A small audio embedding model, trained from scratch: waveform 16khz input, batches of 96.
Rows from block 9 of a small audio embedding model, named by matrix and row number. Rows with one number belong to one neuron. Each number is 128 + 32 x the weight over its row's rms, rounded and kept within 0 to 255. All counts start at 0. Numbers have three digits each.
After each neuron's rows are labels from the 100 clips, of 14976, where the neuron reaches its highest value: "top examples" is what is common among them. Only what is clearly more common there than usual is listed. The data: acted Russian speech (Dusha). In brackets: how many of the 100.
# fc1: first MLP up (model.blocks.9.ff1.fc1.weight, 768x192), inputs 0-95
# fc2: first MLP down (model.blocks.9.ff1.fc2.weight, 192x768, transposed), outputs 0-95

fc1.166:129144157145133099132083137100127108183055146121120130021148101122092080140119099167123085142116129145129121155196130150095131096154166113098135114124153148166127147062105135192101145162097145120122174072133119173113087131130128137152179106147135149153192146129146108062111092190121150157
fc2.166:118100074104171137152151105120142147098133133185102158101122040151197163130129166159098132142168180133093065123187118134127151128082127130123097146127147124091137144104088092085104158132168115126183075156125111086119203181077078176081111138134073120216129132146102135139096131103119152141
top examples: emotion: positive (42)

fc1.418:154132123120074182115057201157132120089138112134153203104195182108164143100098130118146105099083180154105154181158142113162125129174140133113113135072102102124145136088096126143114105156145123138188164151107154141101091137154091134158130096135122143134099164107139152113093105140128154088
fc2.418:152134182125101046173126106060110108114119116215111122070071089115128073124078166174140126134169167066114115134141107096179170036141119131148128135136140100103127171114104125179112142118120111086149128128072124102105218114150148124118146184124135099158178100161183132141133131130139090151
top examples: emotion: positive (83)

fc1.459:123165139147154124142096106173144110097134096149156087154138160120070119085133078126161138122214120169130184141138189096128034068187144114143175183130085096112190126138129140138114126156036114144167152154102086131140152116157140138130096130153177134142075179106128141164149132148170174141
fc2.459:112114085150161139134135082129152071109110170123153127116119150129131189130100185118150136125090133124151140139125081121184106117092106140148112110173145146167155136161174119095154144118178129109113148094165148172169147146090144119172080144157131101146131109075101120096110105050129103056
top examples: emotion: angry (63)

fc1.192:077128175114112078112074063141140128089154098111146112155087091144143105128153087115123114173157146121202164100151114144093097167095083135131159152130127114110095181078147114120170171123070136150114138117120105136122110105177131172193119137136185125100128150164098229195128142155186178160
fc2.192:103084107111164144145103158136105101111071166103174136133117175107127148125099111141132121098135067123049150122151099137132150092158142191156124122174205115178127100121136139120111132168139116086127133148158134130130109204102071126164134113181111127198131124139097054064113106085066162182
top examples: emotion: angry (52)

fc1.179:102078157086113121138090055168152063147079149138082155130105113138159101132166074118131130170144145148143192205091107106132078103101155129060163108181135184117150138094143104177140120181170108108108115147125107160064186156151114065137099099131148169204155101175117161194044127190171139129
fc2.179:125128117145132139121119167095144130116063135161168162140189136152104102190122128158158096118149145088062128124129196130115106121146149144149124111135106083072088033124135095062104109084071140155173153111149110134110112162082146157134111117067134112066141075184179181135113090135080083182
top examples: emotion: positive (41)

fc1.38:123154175080131168155088129088106102137115108085104125127173081155115139134131127188170111201147111129145133081101101124078060139125131130129080154109118148136079121125163107146106183172120119116182097151081084138100143133162098140164095121099092111097101154106123140171181114195106159103
fc2.38:126097076072124136126107154188103092157125121144089109116152170092080129112153078128169120116141091121105152116123160161165123084148135148137139146113142133139151189125060143075129108158129135146161094108123168133167127105114148107157131108107147147175080159099163136152156138062139122142
top examples: emotion: positive (44)

fc1.749:088054120154129083111132109122122114173197159103085140132159092148145135108106147095094109127159123178160193169136091090168093143155073092221148133105126125148158133074127128118118132137114043123117106098073084102189115119173120125122186100165121162096125171117125190153123116127120185125
fc2.749:170118129106127143164101102110138127126146100097174146056110121117108113092134093093130115118142163079168126119079076070133160146147124152116163125153171135128133154184149162143118139138134115096084161127093080121157104158094137139127122148187150148120137151100106128176176142126100160114
top examples: emotion: angry (43)

fc1.701:160085176132119142162131162061085080163147114079122156164154090178133181146125164139119207123186139134142067168130154148126104149174104146125119094062114119126164134128183137139119102105164077091105093113079141132152139199179129196122141073079127101138144090131119123123090129070157110116
fc2.701:150151128160085097123121152117132165129128092161123130164097222091141119111148119103162158151133112070161111127086132125106123144102089147107122117124082100121173169065116148158113087115128087110112131095168123145168109122218189210076104120116124137048106103121131054153135149131119111095
top examples: emotion: neutral (63)

fc1.153:171114136133105115137111123182116091179079121069125149044144112127140101083126059154147140140113145180139137169112066126156108111131168152122091126098143146088119137146146145166213122163180075145114098085144147181066131155186091113167107131071078164102100062083145102139073042179134150153
fc2.153:146120102108110142155167130133174105097077156196105092088167176139108109186072124158114140129159177108169131076139142089170150113122172121149146129094059151083120175170111109129106114068038146130189134117108184122093155127126146141158107118129170118165138185082169123109160127096138132173
top examples: emotion: positive (45)

fc1.736:161134124137115237157159105121123115191126137086131149154098097198098147111106106122127140139130158174127125131193140140125081098103126178018170103186131170077121136132162131118191211193083137119177184150145100107157131105133105111111085144173103159114180123143088098177153168125159124092
fc2.736:154188154130085153080086174093134117105118151081076116145186155185113121183112075140101120141113060133131128126118118095118167085115176118170136080179148137143082121098124072090096114134123119157153155129151164202094155153115185056131090230121190073154054111171157058118157096153088125140
top examples: emotion: angry (49)

fc1.346:140163111159172151116098141087109125127127159102147171069103163133123105133140129117171124168132048114166172167134135180180122145170123214126115082134138125177129149100110142180121193193109102138128155121139119184092160132122128135119142117156125104106122131132148089158172065178160123085
fc2.346:168143121088129135159118180182168109146093128159142140175134141159115181163132205119064108087118125176144096092099172125089113072116127080114092144128129193156121118100189112141118122100074117130154118117128148085097133171097136134130118177144161143134151115102154193054136133115112141172
top examples: emotion: positive (86)

fc1.93:177122084102128152182109125129141132177078102130117158138088128076141092137122146141120060119085099160150135191107064091093055122111106143108178129122088130115202060147144100155207107108098136138160117075104089129072150148146157140093154150111105155151081131158131150144139085183137155081
fc2.93:092109097171154139161096162160107121129092175136164099131220147093084130127108051100096123164124149126154097106161178123131136147181143120186161122105161139164048108136140133122082109117156161221092107132145202141136141108123137073183142124143098121101176097118122119106122100157101108137
top examples: emotion: positive (71)