Weights of a small audio embedding model.
Model: 26.9M parameters, waveform 16khz input, arch conformer, norm layernorm, activation gelu, moe soft, num experts 16, layers 14.
Training: soap at rate 0.002, 5900 steps, batches of 96, held-out accuracy 69%.
Data: trained on acted Russian speech (Dusha), 26041 training examples, 21.8 epochs.
Rows from block 3 of a small audio embedding model, named by matrix and row number. Rows with one number within an expert belong to one neuron, the router's apart. Each number is 200 + 30 x the weight over its row's rms, rounded and kept within 0 to 999. All counts start at 0. After the name is the row's rms in percent of the matrix's.
Before each expert's rows are labels from the 100 clips, of 14976, where the router gives the expert most weight on average: "top examples" is what is common among them; "loudest" is the band of the loudest frequency at the time of the peak. Only what is clearly more common there than usual is listed. The data: acted Russian speech (Dusha). In brackets: how many of the 100, against the usual share in percent.
# router: slot weights (model.blocks.3.mlp.router.weight, 32x192, trained with AdamW), inputs 0-191
# up: expert up (model.blocks.3.mlp.up, 16x384x192), inputs 0-191
# down: expert down (model.blocks.3.mlp.down, 16x192x384, transposed), outputs 0-191

# expert 10
top examples: emotion: positive (50 vs 18.7)
loudest: 250 to 500 Hz (51 vs 22.1)
router.20,098,227,219,230,155,175,160,231,207,181,197,150,173,213,199,218,206,187,254,189,219,178,194,269,211,203,164,267,177,199,194,189,209,200,188,197,242,177,173,217,220,174,177,192,185,193,162,194,152,196,233,216,191,177,179,209,162,236,189,199,202,238,197,180,200,224,216,213,194,203,209,208,188,194,247,216,237,231,242,245,172,170,186,209,148,220,170,181,253,176,157,164,153,219,240,135,168,150,188,209,242,214,260,242,174,211,238,186,165,199,182,183,202,242,184,204,209,206,179,137,169,246,242,246,138,159,188,154,130,194,151,199,174,239,198,133,209,198,194,180,194,192,193,165,198,198,182,209,255,165,173,242,252,244,188,199,202,178,265,174,198,243,209,258,180,161,163,193,181,214,201,197,154,211,160,198,148,194,202,205,170,218,171,175,153,193,248,227,221,218,145,197,166
router.21,099,241,205,226,170,151,187,212,199,232,195,136,167,214,192,222,184,187,254,175,217,178,171,250,197,202,171,263,188,198,204,203,205,206,182,183,205,178,155,215,224,168,183,191,214,200,160,180,162,210,220,222,180,184,167,195,176,214,190,200,186,267,193,161,200,231,213,230,185,172,188,204,155,202,263,214,245,242,230,213,194,167,180,188,158,206,165,172,266,177,148,172,190,242,244,155,175,171,202,172,217,208,275,227,198,204,236,209,155,188,181,218,197,234,183,213,198,190,184,167,151,214,236,249,162,182,189,155,149,194,157,183,133,237,188,167,213,178,192,176,195,191,189,158,163,192,203,208,223,162,194,223,259,242,163,184,196,157,249,171,205,247,200,271,216,195,193,203,188,223,208,232,145,215,169,202,138,181,227,233,180,215,176,156,147,192,237,224,210,225,132,181,142
up.8,099,231,161,228,204,236,262,201,127,142,215,202,254,197,218,239,175,192,178,186,282,191,195,225,216,164,184,230,182,262,242,200,225,209,213,231,223,213,199,272,211,187,241,187,196,185,158,153,188,150,158,166,170,202,172,177,218,217,193,207,212,211,216,198,224,212,266,248,207,173,179,216,254,135,227,210,160,222,201,192,258,223,223,227,124,197,207,150,266,171,216,179,173,160,198,192,149,209,210,145,178,230,219,248,209,194,198,212,184,191,246,223,194,202,162,176,239,168,198,128,242,251,210,243,188,220,205,219,212,146,214,232,146,157,201,204,185,219,212,207,198,181,224,191,207,209,218,163,215,165,170,198,226,224,176,168,195,246,167,175,201,228,188,220,244,156,203,191,180,226,195,203,193,261,208,184,166,215,157,155,184,205,220,211,199,173,191,187,196,211,197,192,197
down.8,098,193,158,192,165,178,229,156,208,243,199,188,154,212,228,184,224,193,252,188,226,206,201,214,174,244,163,221,187,194,198,170,196,193,250,223,217,177,176,232,242,187,224,202,229,190,270,252,273,218,243,135,206,191,249,159,218,211,162,199,169,215,176,210,229,181,231,197,142,131,204,224,209,202,171,201,233,138,241,157,222,182,155,282,226,198,181,215,209,193,229,140,245,227,185,155,242,195,228,182,186,187,206,167,226,246,161,134,198,242,170,238,186,199,242,214,179,238,210,207,203,239,209,225,232,168,191,207,171,225,185,214,159,184,225,188,183,167,171,183,200,180,226,256,193,176,228,181,195,193,237,165,253,213,190,205,240,167,220,153,172,189,189,155,214,227,239,198,154,171,174,221,202,140,203,201,188,185,202,193,229,189,141,201,197,245,179,207,217,202,153,166,207

# expert 14
top examples: emotion: positive (68 vs 18.7)
loudest: 250 to 500 Hz (83 vs 22.1)
router.28,099,209,140,197,190,187,216,190,176,220,176,160,234,268,194,236,175,210,226,177,224,181,214,271,202,178,153,260,200,219,185,191,193,142,181,222,213,200,173,212,185,161,200,170,218,185,155,182,204,148,233,192,192,183,208,208,196,245,163,212,246,227,212,178,150,199,258,232,228,200,192,204,160,213,228,196,245,216,205,268,203,182,184,203,137,179,170,200,260,182,151,161,183,225,178,158,208,132,200,211,201,220,249,245,172,218,261,204,156,162,219,239,203,191,215,229,222,176,165,185,174,246,219,230,205,196,206,186,151,178,175,202,168,236,234,155,196,190,142,170,225,208,203,189,167,182,188,191,251,166,177,229,257,244,226,193,179,209,201,181,223,254,191,214,227,192,154,210,175,201,224,262,134,213,198,201,208,187,210,231,205,226,186,149,148,214,239,219,224,217,176,199,139
router.29,101,258,196,216,194,172,195,201,179,218,186,160,189,191,200,233,186,205,247,178,232,161,182,250,193,178,193,270,175,215,156,188,186,151,191,233,209,167,161,228,198,214,176,194,210,200,161,196,193,176,218,225,189,180,208,205,186,209,181,233,243,261,238,186,199,222,268,250,207,203,192,172,162,201,242,221,217,211,238,250,164,194,193,215,165,183,176,174,261,175,179,173,168,213,193,152,152,150,189,174,183,183,233,235,173,187,255,178,185,162,204,224,188,236,208,181,229,188,171,175,153,240,238,262,160,171,181,181,166,211,154,212,201,229,176,185,226,161,191,165,206,190,235,141,169,220,219,212,257,159,163,249,234,231,220,228,188,182,233,207,193,269,195,244,215,177,169,214,184,215,200,250,160,217,175,219,141,221,211,214,171,241,175,139,152,182,236,186,225,206,153,169,147
up.8,090,187,172,232,134,192,237,209,211,197,159,242,233,141,220,164,194,212,195,185,184,197,240,245,190,145,155,155,241,200,174,168,189,224,191,213,213,171,196,257,184,215,198,154,194,255,187,177,255,224,198,181,184,202,197,219,138,185,231,186,175,219,178,163,177,182,219,228,205,159,137,230,267,205,205,185,206,212,156,186,204,194,187,248,252,205,166,173,195,191,186,194,202,177,173,196,193,170,273,235,179,189,158,159,162,238,158,208,219,211,232,179,189,225,164,196,217,209,194,224,223,307,200,265,250,206,242,165,212,160,196,211,172,180,231,203,184,236,241,237,221,159,185,199,208,182,207,162,201,192,174,187,197,264,178,148,160,215,165,191,185,196,212,211,218,208,195,226,195,216,188,132,215,251,244,198,200,236,175,171,228,245,190,172,220,233,189,207,256,181,231,184,217
down.8,097,201,172,228,251,185,172,185,200,223,190,163,164,241,224,247,194,207,241,168,195,215,186,168,247,197,222,227,158,248,240,266,245,233,209,209,178,242,160,150,147,190,172,223,270,197,176,236,254,182,204,191,175,227,158,219,190,212,166,229,182,237,214,249,159,152,212,211,185,189,237,225,183,205,234,187,180,215,238,220,150,197,193,230,234,234,206,211,243,241,250,209,220,244,173,142,203,197,186,236,197,191,241,209,181,226,154,203,223,159,155,210,186,192,213,171,190,237,328,183,129,152,160,189,200,208,229,228,186,187,197,169,215,220,199,187,184,157,210,182,229,190,163,191,202,198,187,209,180,176,188,188,204,205,180,208,202,207,237,248,220,236,165,232,199,201,219,207,211,178,261,200,202,223,155,226,188,210,219,241,207,201,173,205,201,180,183,156,157,166,162,163,155

# expert 4
top examples: emotion: angry (44 vs 18.6)
loudest: 500 to 1000 Hz (31 vs 8.7)
router.8,097,223,196,188,218,224,218,221,179,214,189,168,191,263,157,206,176,248,256,195,186,133,191,198,203,160,119,222,215,204,193,179,221,182,235,248,209,248,165,214,196,191,184,186,279,218,189,238,264,163,206,205,227,188,254,182,196,239,179,222,230,234,209,215,229,209,261,201,208,185,199,210,228,211,176,201,212,176,224,207,227,180,197,216,211,200,246,184,204,170,236,147,215,221,168,187,144,128,153,188,224,169,189,183,144,195,212,182,186,170,231,212,230,235,176,226,210,186,154,211,207,216,197,242,156,194,178,196,197,208,180,165,186,170,198,164,183,153,185,154,241,193,277,181,160,185,199,235,262,146,175,186,235,241,202,178,216,219,193,200,214,217,251,183,253,211,156,219,130,210,240,275,179,227,164,209,220,183,209,227,211,170,178,207,172,231,195,195,179,217,197,177,154
router.9,089,211,201,184,196,208,205,220,164,243,173,184,213,247,176,204,171,250,242,208,178,145,182,224,174,146,135,227,203,225,205,170,220,159,222,265,185,290,160,218,185,198,170,182,284,174,217,247,254,154,186,203,221,176,274,155,229,228,171,190,246,222,177,213,237,216,224,224,227,178,192,208,210,208,168,218,207,200,195,205,203,198,190,231,215,208,222,194,171,172,246,178,199,211,188,195,172,160,159,170,219,212,204,179,147,190,241,176,173,176,221,254,215,237,189,226,213,219,151,185,188,204,213,234,140,214,189,211,200,168,196,167,195,172,215,161,169,180,168,167,238,195,250,151,163,172,193,196,226,143,186,186,256,235,187,184,217,203,224,196,209,184,250,201,219,195,143,202,144,240,250,242,200,238,169,168,200,197,187,235,214,217,166,211,168,205,176,222,169,256,169,165,173
up.8,091,251,205,271,235,168,228,162,190,228,147,185,196,204,221,207,192,187,197,214,207,173,239,284,202,248,174,243,142,208,164,199,260,192,172,221,216,200,189,178,180,163,219,174,226,133,145,167,212,182,203,201,160,216,172,200,193,230,220,169,177,237,185,179,226,182,263,228,178,154,127,192,200,205,287,203,198,181,233,210,165,224,236,213,265,183,168,179,240,158,155,172,168,148,170,191,191,184,205,180,250,227,161,229,195,204,218,260,195,151,182,200,198,194,188,265,200,171,158,194,232,174,165,238,196,172,203,185,213,199,183,197,205,189,192,200,207,212,208,197,199,237,161,203,157,148,243,192,239,219,201,178,187,191,159,234,216,189,248,155,246,264,212,207,231,211,173,203,196,191,192,185,162,232,241,197,186,198,203,190,176,238,223,213,166,224,165,232,185,246,207,203,215
down.8,090,235,209,178,167,222,202,194,212,183,216,174,152,152,193,233,196,234,192,223,244,223,175,194,234,159,146,200,212,213,191,228,173,179,192,230,105,214,185,133,212,228,212,214,212,146,150,174,188,180,192,152,193,210,222,237,205,177,186,198,219,160,251,186,145,214,193,184,140,196,215,164,155,195,195,182,259,182,240,199,134,177,208,228,188,221,157,201,207,178,250,195,226,178,155,188,193,199,183,188,192,169,187,230,166,193,186,201,167,221,229,227,227,169,165,177,149,194,237,162,135,193,167,233,158,202,241,223,192,223,126,196,193,248,196,236,229,218,241,169,201,179,237,218,226,276,237,188,255,231,185,209,246,205,206,191,202,170,197,213,191,163,175,179,193,239,168,218,215,228,274,152,261,214,173,203,234,197,170,200,232,211,215,225,229,176,183,232,163,175,208,195,217