Rows from block 4 of a small audio embedding model, named by matrix and row number. Rows with one number belong to one neuron. Each number is 128 + 24 x the weight over its row's rms, rounded and kept within 0 to 255. All counts start at 0. Numbers have three digits each.
After each neuron's rows are labels from the 100 clips, of 14976, where the neuron reaches its highest value: "strongest on" is what is common among them; "loudest" is the band of the loudest frequency at the time of the peak. Only what is clearly more common there than usual is listed. The data: acted Russian speech (Dusha).
# fc1: second MLP up (model.blocks.4.mlp.fc1.weight, 768x192), inputs 0-95
# fc2: second MLP down (model.blocks.4.mlp.fc2.weight, 192x768, transposed), outputs 0-95

fc1.56:144124092105102149115083147132194091140104103126137124100098111153156151098100143154141133139107131162141122122161131119078078170190100132099150092110138118114151098104172127150130124130100137175124131178135141107137104129156094134146139098132123172114173095133086118135135113154129099112
fc2.56:113130154120110125135157149146158141113134169132124125084124087122146153125071148136130127156104130168127160109164111159123114147075177141149150128120111130142133110130095078128123138117133123132141107164145110163165134127096110057140143107111157126140121119116128140122116119119122143132
strongest on: emotion: positive
loudest: 250 to 500 Hz; 500 to 1000 Hz

fc1.240:112119085151132122120113126094125113158129090118145132105121114122152081105135109094128119112123114095106159104179098112080093144142124145117093174126113120134120122120135131100139149135108134072135064147142162145126139159173149128134134103179110089152128129135129145130087130129100095174
fc2.240:108123128132142160159131106150085105120124112119136134086106148154078132080104154090110131136155106092154149166090119142143131082155140153114112145132080134148108115143121146133147092135159144113113091140186146126116107159114106123142118144101144133111119103155148139133149152124132148087
strongest on: emotion: positive
loudest: 250 to 500 Hz; 500 to 1000 Hz

fc1.643:156136149134135085121120108111135094128113138109151116131155102134107175109174147128143104156117124092117115155107125139129111112108113172136082165073105128123122098127082129138132093135136098134173108144081136119107079123109152134150156147127131131151119125163086119140134113125094105155
fc2.643:136096152097162123156155152130164126178160121135139125122092169077163086123122121112129122154102148148125144120123108089112122140130139117159125138125135141116179096121106106173107150139119128075117114145138163108181135150130101117144116161133099123156101184132126132136130141136119122078
strongest on: emotion: positive
loudest: 500 to 1000 Hz

fc1.501:137105129136107095128147139115164117151114144109135141098134133117112118093129139150170147148124125145128120135101140115134113116180081173161166133136110108130156128124123123107111113132095137143169132148182119129073121120149134160150144125130112164111131146115120146167161196124147114131
fc2.501:125072107131128155124128132110166136108112148121122152113127083126129125118084119122133166113093133102137124088151111161083147123128143137158119107115124120172086143148119099180149134146142121106140138130128139150107168123094147169102160132090103134158144084112165143106141066133107124175
strongest on: emotion: angry
loudest: 500 to 1000 Hz

fc1.353:166103143137106101113094115146136131064108150130156117161123136096108110075156109096139142143136092108124128129118116154169091120152109144133107147167105116111070148148111118153092141109101109134135089131140160147163161138155122160096134114137158081129166137150135179126110130093124134118
fc2.353:100136140142108113154150088101145108120145150102101078152124142140091115159106123153144144106114109075159118156160133121139184115113109123103096156101120129114154128131117210135148144153131139130155109104147090155111127115117129117141103172140080145139128135151139155136131145103143109184
strongest on: emotion: positive
loudest: 500 to 1000 Hz

fc1.651:121115121137123114135113141088066106131121078112123160090104137125110100125139095122171119116125124124097108114119070096108136118104128141147134147098118153157113092151106117123139095114127145143175120124095105125131110123157163119115049131128126147114155112134102123123115099124159153140
fc2.651:145139158110145155144137095114143124138134146132135131136119128169156076085149128106123142161169131127156172166092137136157141099120146164115132099138093126125126155082086097137140125096139149126099140126137153133131084138158094112131105143131110144083131078124137106098102153123165160136
strongest on: emotion: positive
loudest: 500 to 1000 Hz

fc1.312:151134160153113178123148123099113110163147120103116126114097145135121108157120108144113182127139114144136160120129109118085162181099108147122158083153123109118125125119114106158133155125083089134125083137147099155139133130122149080144081178134106123160149136163116132129130158175146148108
fc2.312:104114100098127149090132136118130117118167128099114127153153103147056105095143139153122128147098131111133090110149107143114105153151145148130102125099129120120161170118120148124173139156154079168114142122109190127171118120149137111113134137147116159111128107124172119181114107091109118119
strongest on: emotion: positive
loudest: 250 to 500 Hz

fc1.124:170126090111096126126132075145122110119118176116135128121128157110128143124087102141186134152107092140127123192128067151162125118132111096131127104131132190115094122174133132150131104123122135090115143139123099201161170115157134134130105144113099127113141100121085113117149125147114170109
fc2.124:121065123142144117167130126136094126148110099124102136129131140132078140060134087114118162138111169111119156083135101136111135149146136131123142119108132139103147131092093116108137150147164130153160116089111128153134100119154146142121104155114122104108139141142160087167081154136151116138
strongest on: emotion: angry
loudest: 500 to 1000 Hz

fc1.493:141120075141167134153089138134131140107117190093093150121123142089110126145126135161140147144091081119137127174154125177129094127124092128120144110096116166103154109146111135116134152133125098144110153146104113174135173081171157113111117143142104093172138138119108113103168093136144165105
fc2.493:107098107097121117158132125113133138142099105126112174144149115146135143122160088146100137109111163164073136151140087130136133151158116145105164167130139130097127118140139123140174123119154088157131086109090084159130087127126114125117133092131166124091153136106120128165106171136116129138
strongest on: emotion: angry
loudest: 500 to 1000 Hz

fc1.255:124096118143103184125095135128119063191096145155108114088097128135129123104142123130149166117135128127140127163132135128119119140144120171145123081128132109127125156122139130180111110145132143130128076136099103148087108140155110113166121210124109081140133140147099165138123207111107097135
fc2.255:149094142100147124114104158127158139139101136099132144148162087163098054133103102141127142161125175123132181104124151131136178122150116104163118144126106112122136099142112098112086136086086123105143105087112148130136137125128137094112149112158121154126093135168130083063106114099118105081
strongest on: emotion: positive
loudest: 250 to 500 Hz

fc1.267:134127118138120116156109097110118089124153097126140128132109164163126112116105098121169143139090127137122118126146095093137100120132101067147133120130148149155091114117146123162153116153151140120145166144118108152165110112147130121110086172118109123091129152163114118136152120133138111133
fc2.267:139097116082135152135142169141118125114156087134142159117098152164075161126145117080139139114133142168099183116120122159184152118143136136113140164091103120119137182112139037131112145149104128136154144152103130137169149126128114143120107135163152103134148106129117125103106141121134153136
strongest on: emotion: positive
loudest: 500 to 1000 Hz

fc1.262:169163207134138131134158121096143088143123113103150135131130151112100135083147109115194103164150162108111154132135154120125132129104062178163168114127124110113140089093173136132115076128095135140102131132130121125103081147118131112139179137109118120159141140115102123133152127111099097109
fc2.262:143091086125147111113128158127162137132134137110158141144172134123113134121121131119099142105098080106139125119110141104104133129167129145156146137067156115126100121173075117100159183137107101126107127107136139133172141116120194141114104140104124149136127126141126103106147109101113139140
strongest on: emotion: angry
loudest: 500 to 1000 Hz

fc1.565:158126196135114187102133113154128111110139131126140145140110144105124127091111116125150159120172120122131112161120103093118143153132101121118119130074112098167105148155121113138174178096132096098120107131120154102121133107100147149174084140117096123117122132155111186116172084134106126103
fc2.565:086148090132144119121129103111142142095148141156144106156160135143117103136141138179139125143099138080097098148132187157085088129082123152139154129150103137127145123082123146109138121162146106154121097096133161135156146119154119159144125077176171111132113156104164100142061156117121109110
strongest on: emotion: positive
loudest: 250 to 500 Hz

fc1.309:131122119153097165104108109107132118119141105098119119118163121144110157108120159131150115159120125132129164131149100110117094160163086135081135111098123123117154140097110137151140129139136078093191139119103090122157112119124161163147075110141153141135093121152100133091136178172127109180
fc2.309:116175157113154134119140156141119103157118126113122184154132110108223150112142129117142142113086088094107107146109155141122111118151161157160140164117170125150131128116159127170130117120177106105102185152122132095129120123130146058120144153120128161126160157110137165146156115134114117095
strongest on: emotion: angry
loudest: 250 to 500 Hz

fc1.242:142198163121090130142083141137161103154139170102158114104164126103116172116164103167136107117157127118139116178126094139098121133131094118151111120128131172151143111128151133148152120147134105124120101122111114142167084105091152127151129133091107130133115107104122123150119067128131120133
fc2.242:138098133138155089110125088115127097112104115125140184135157111136130126125120163109106107118087148122131146141181135111139082118135113148089132145138142109082160115103129075125127103128115110169129077157147143112129132161117113096120108091138102155139118124141104086145159168124133158131
strongest on: emotion: angry
loudest: 500 to 1000 Hz

fc1.106:150130127135165128119129138092121114122106191074093104136134135104128136139106095149112073122106119137140146168147069126138118133148082120114118148127152182133165120131135137099150109166119083152117147124118093161158120104139153133116132162134103124104102077152108137137152111128168133126
fc2.106:143125111154130122181142113122133087111149128171115157166154118122118155110126116109153133122159140101116093123151141129127120163162176120078182157111131140082133127154109071112112118097158099110130091137119116097167143129114149130148108116130147165129154115104115141157169160141153118086
strongest on: emotion: angry
loudest: 500 to 1000 Hz

fc1.683:144130094115153126132108117116129086101163112136123107107189101156136125077124115103063086136124144128090120149157113136123103114120114138132119124114161169116095123132130131169125081166135122182166150096118131117114124135129163104142118184114120136084124145171121117131119169162117086118
fc2.683:112164143111122162104127135110118161147119089096101117102129162128120131124108125149143185151172164150145171137091091071151177146127118147114122122142149130117147126134166092125114128150078135122118134126105124160176140138134143123131099123159094115092123159119127107124100104162142154127
strongest on: emotion: positive; emotion: angry
loudest: 500 to 1000 Hz

fc1.470:104150124097129097137108138117148097166123155112139146134147112128111124095140156144154192155145114171168169118148150145087138162131093163112139097138134140131117115087158120123110118128121112169120138108139124106105129096151135103140131137145148127098135109133100122144166118177155113174
fc2.470:147107160100147119082124144157162137116147142143135119160110106141110095130126125145152110139108143101103138132143138138126097148064123134075101162160098142134132157100112096107129132127099088134108127184169115164168129130182132126133151118088138123168154123133106123112127093087129145118
strongest on: emotion: positive
loudest: 500 to 1000 Hz

fc1.323:115068128153139142101064125114146133077096140152129108135149160120076115111142090140149175126163122121106084120150178171140086102151156133105113139140105123167085159140145129156081133124087113132144113117090132110111154143166112178095113087085127128124156122119126160130150113131159161148
fc2.323:122126165110113092117135089099162119111118136108081099138150126132146135139088096152116107095114155049149142154140136143147108103101136142132114138130125114109162115153120199145147168106132118115102103161070120141113134154123105138132125158121125120128142149110155117134107142110179117183
strongest on: emotion: neutral
loudest: 4000 to 8000 Hz

fc1.283:160091121156093096115101126117133135085083135130126135115134139110093153107130106127120126116134112138108137128150127136113107107156102162126129134144107116118063142136128116139091156118115089141169100159148147158163121161115110132092128111149127079135136117122131202094107125114149140123
fc2.283:105106152184095088152118143156159096096144110100130104110126153163122145132104118101079139112102128081178106135132148131148139107131110105154085167119130123096138126135108152135129135133149104102137146116103089112130115122118160121145147135164102123124098159138124172135156127088139135193
strongest on: emotion: positive
loudest: 500 to 1000 Hz

fc1.706:185113128149111092133105130126120129096122171089166130105161136086104136081110108115148142157083118132112140158137102172132129123121100149118129107144121181127081161137147140131118126086113125104101115132116149132138146148132144162122155117116125119121134140113107173117156110106114135087
fc2.706:087086116140131099157133129132154133133120130124110127182145129118101143135152101106106188091100138061154085115136101137095140156151144130097161159112159118102126113147091155113150134150168098120159074087127120154138129095144204127147104128109094142106106134098128115160112157118127160152
strongest on: emotion: angry; emotion: positive
loudest: 500 to 1000 Hz; 1000 to 2000 Hz

fc1.561:212168104102129120153084129124125133119098158094161142099111140094136133125138151138138190124093115107130161167137128144159138104151128115124203113137103196092166153124120136121143153120122162142127161123109127152128135124162155140119112134131144117162161144097082149115154128137138171106
fc2.561:079078097112166129138124137133106139130115105097107170132130103141145108118146088133118145152093153113099129159144115165146149104109119138110133151130139094123132112085164111119146118142149110119090132113091085124135106128120145124151135091104132125140125073131127126188109107114128078165
strongest on: emotion: angry
loudest: 500 to 1000 Hz

fc1.265:158100121096100142112172116088130107140090160127141149099147172137132132109152134103115092092143134112122100199149107123154125129160122135118134097127150135131152108123098146150133109129113171155159170145127123111163104123159181175155127144133120152143101161151112106116136084116124100097
fc2.265:154114140151146104117122095141137146110146103133162125122143127129139113111126138159080187129099123128092148115120126146099148112140112134180161114110148132145148114148118074168101138110132123116139139120137120097166061113107142113165115056122140106097107159134166177110116110174116098151
strongest on: emotion: angry
loudest: 500 to 1000 Hz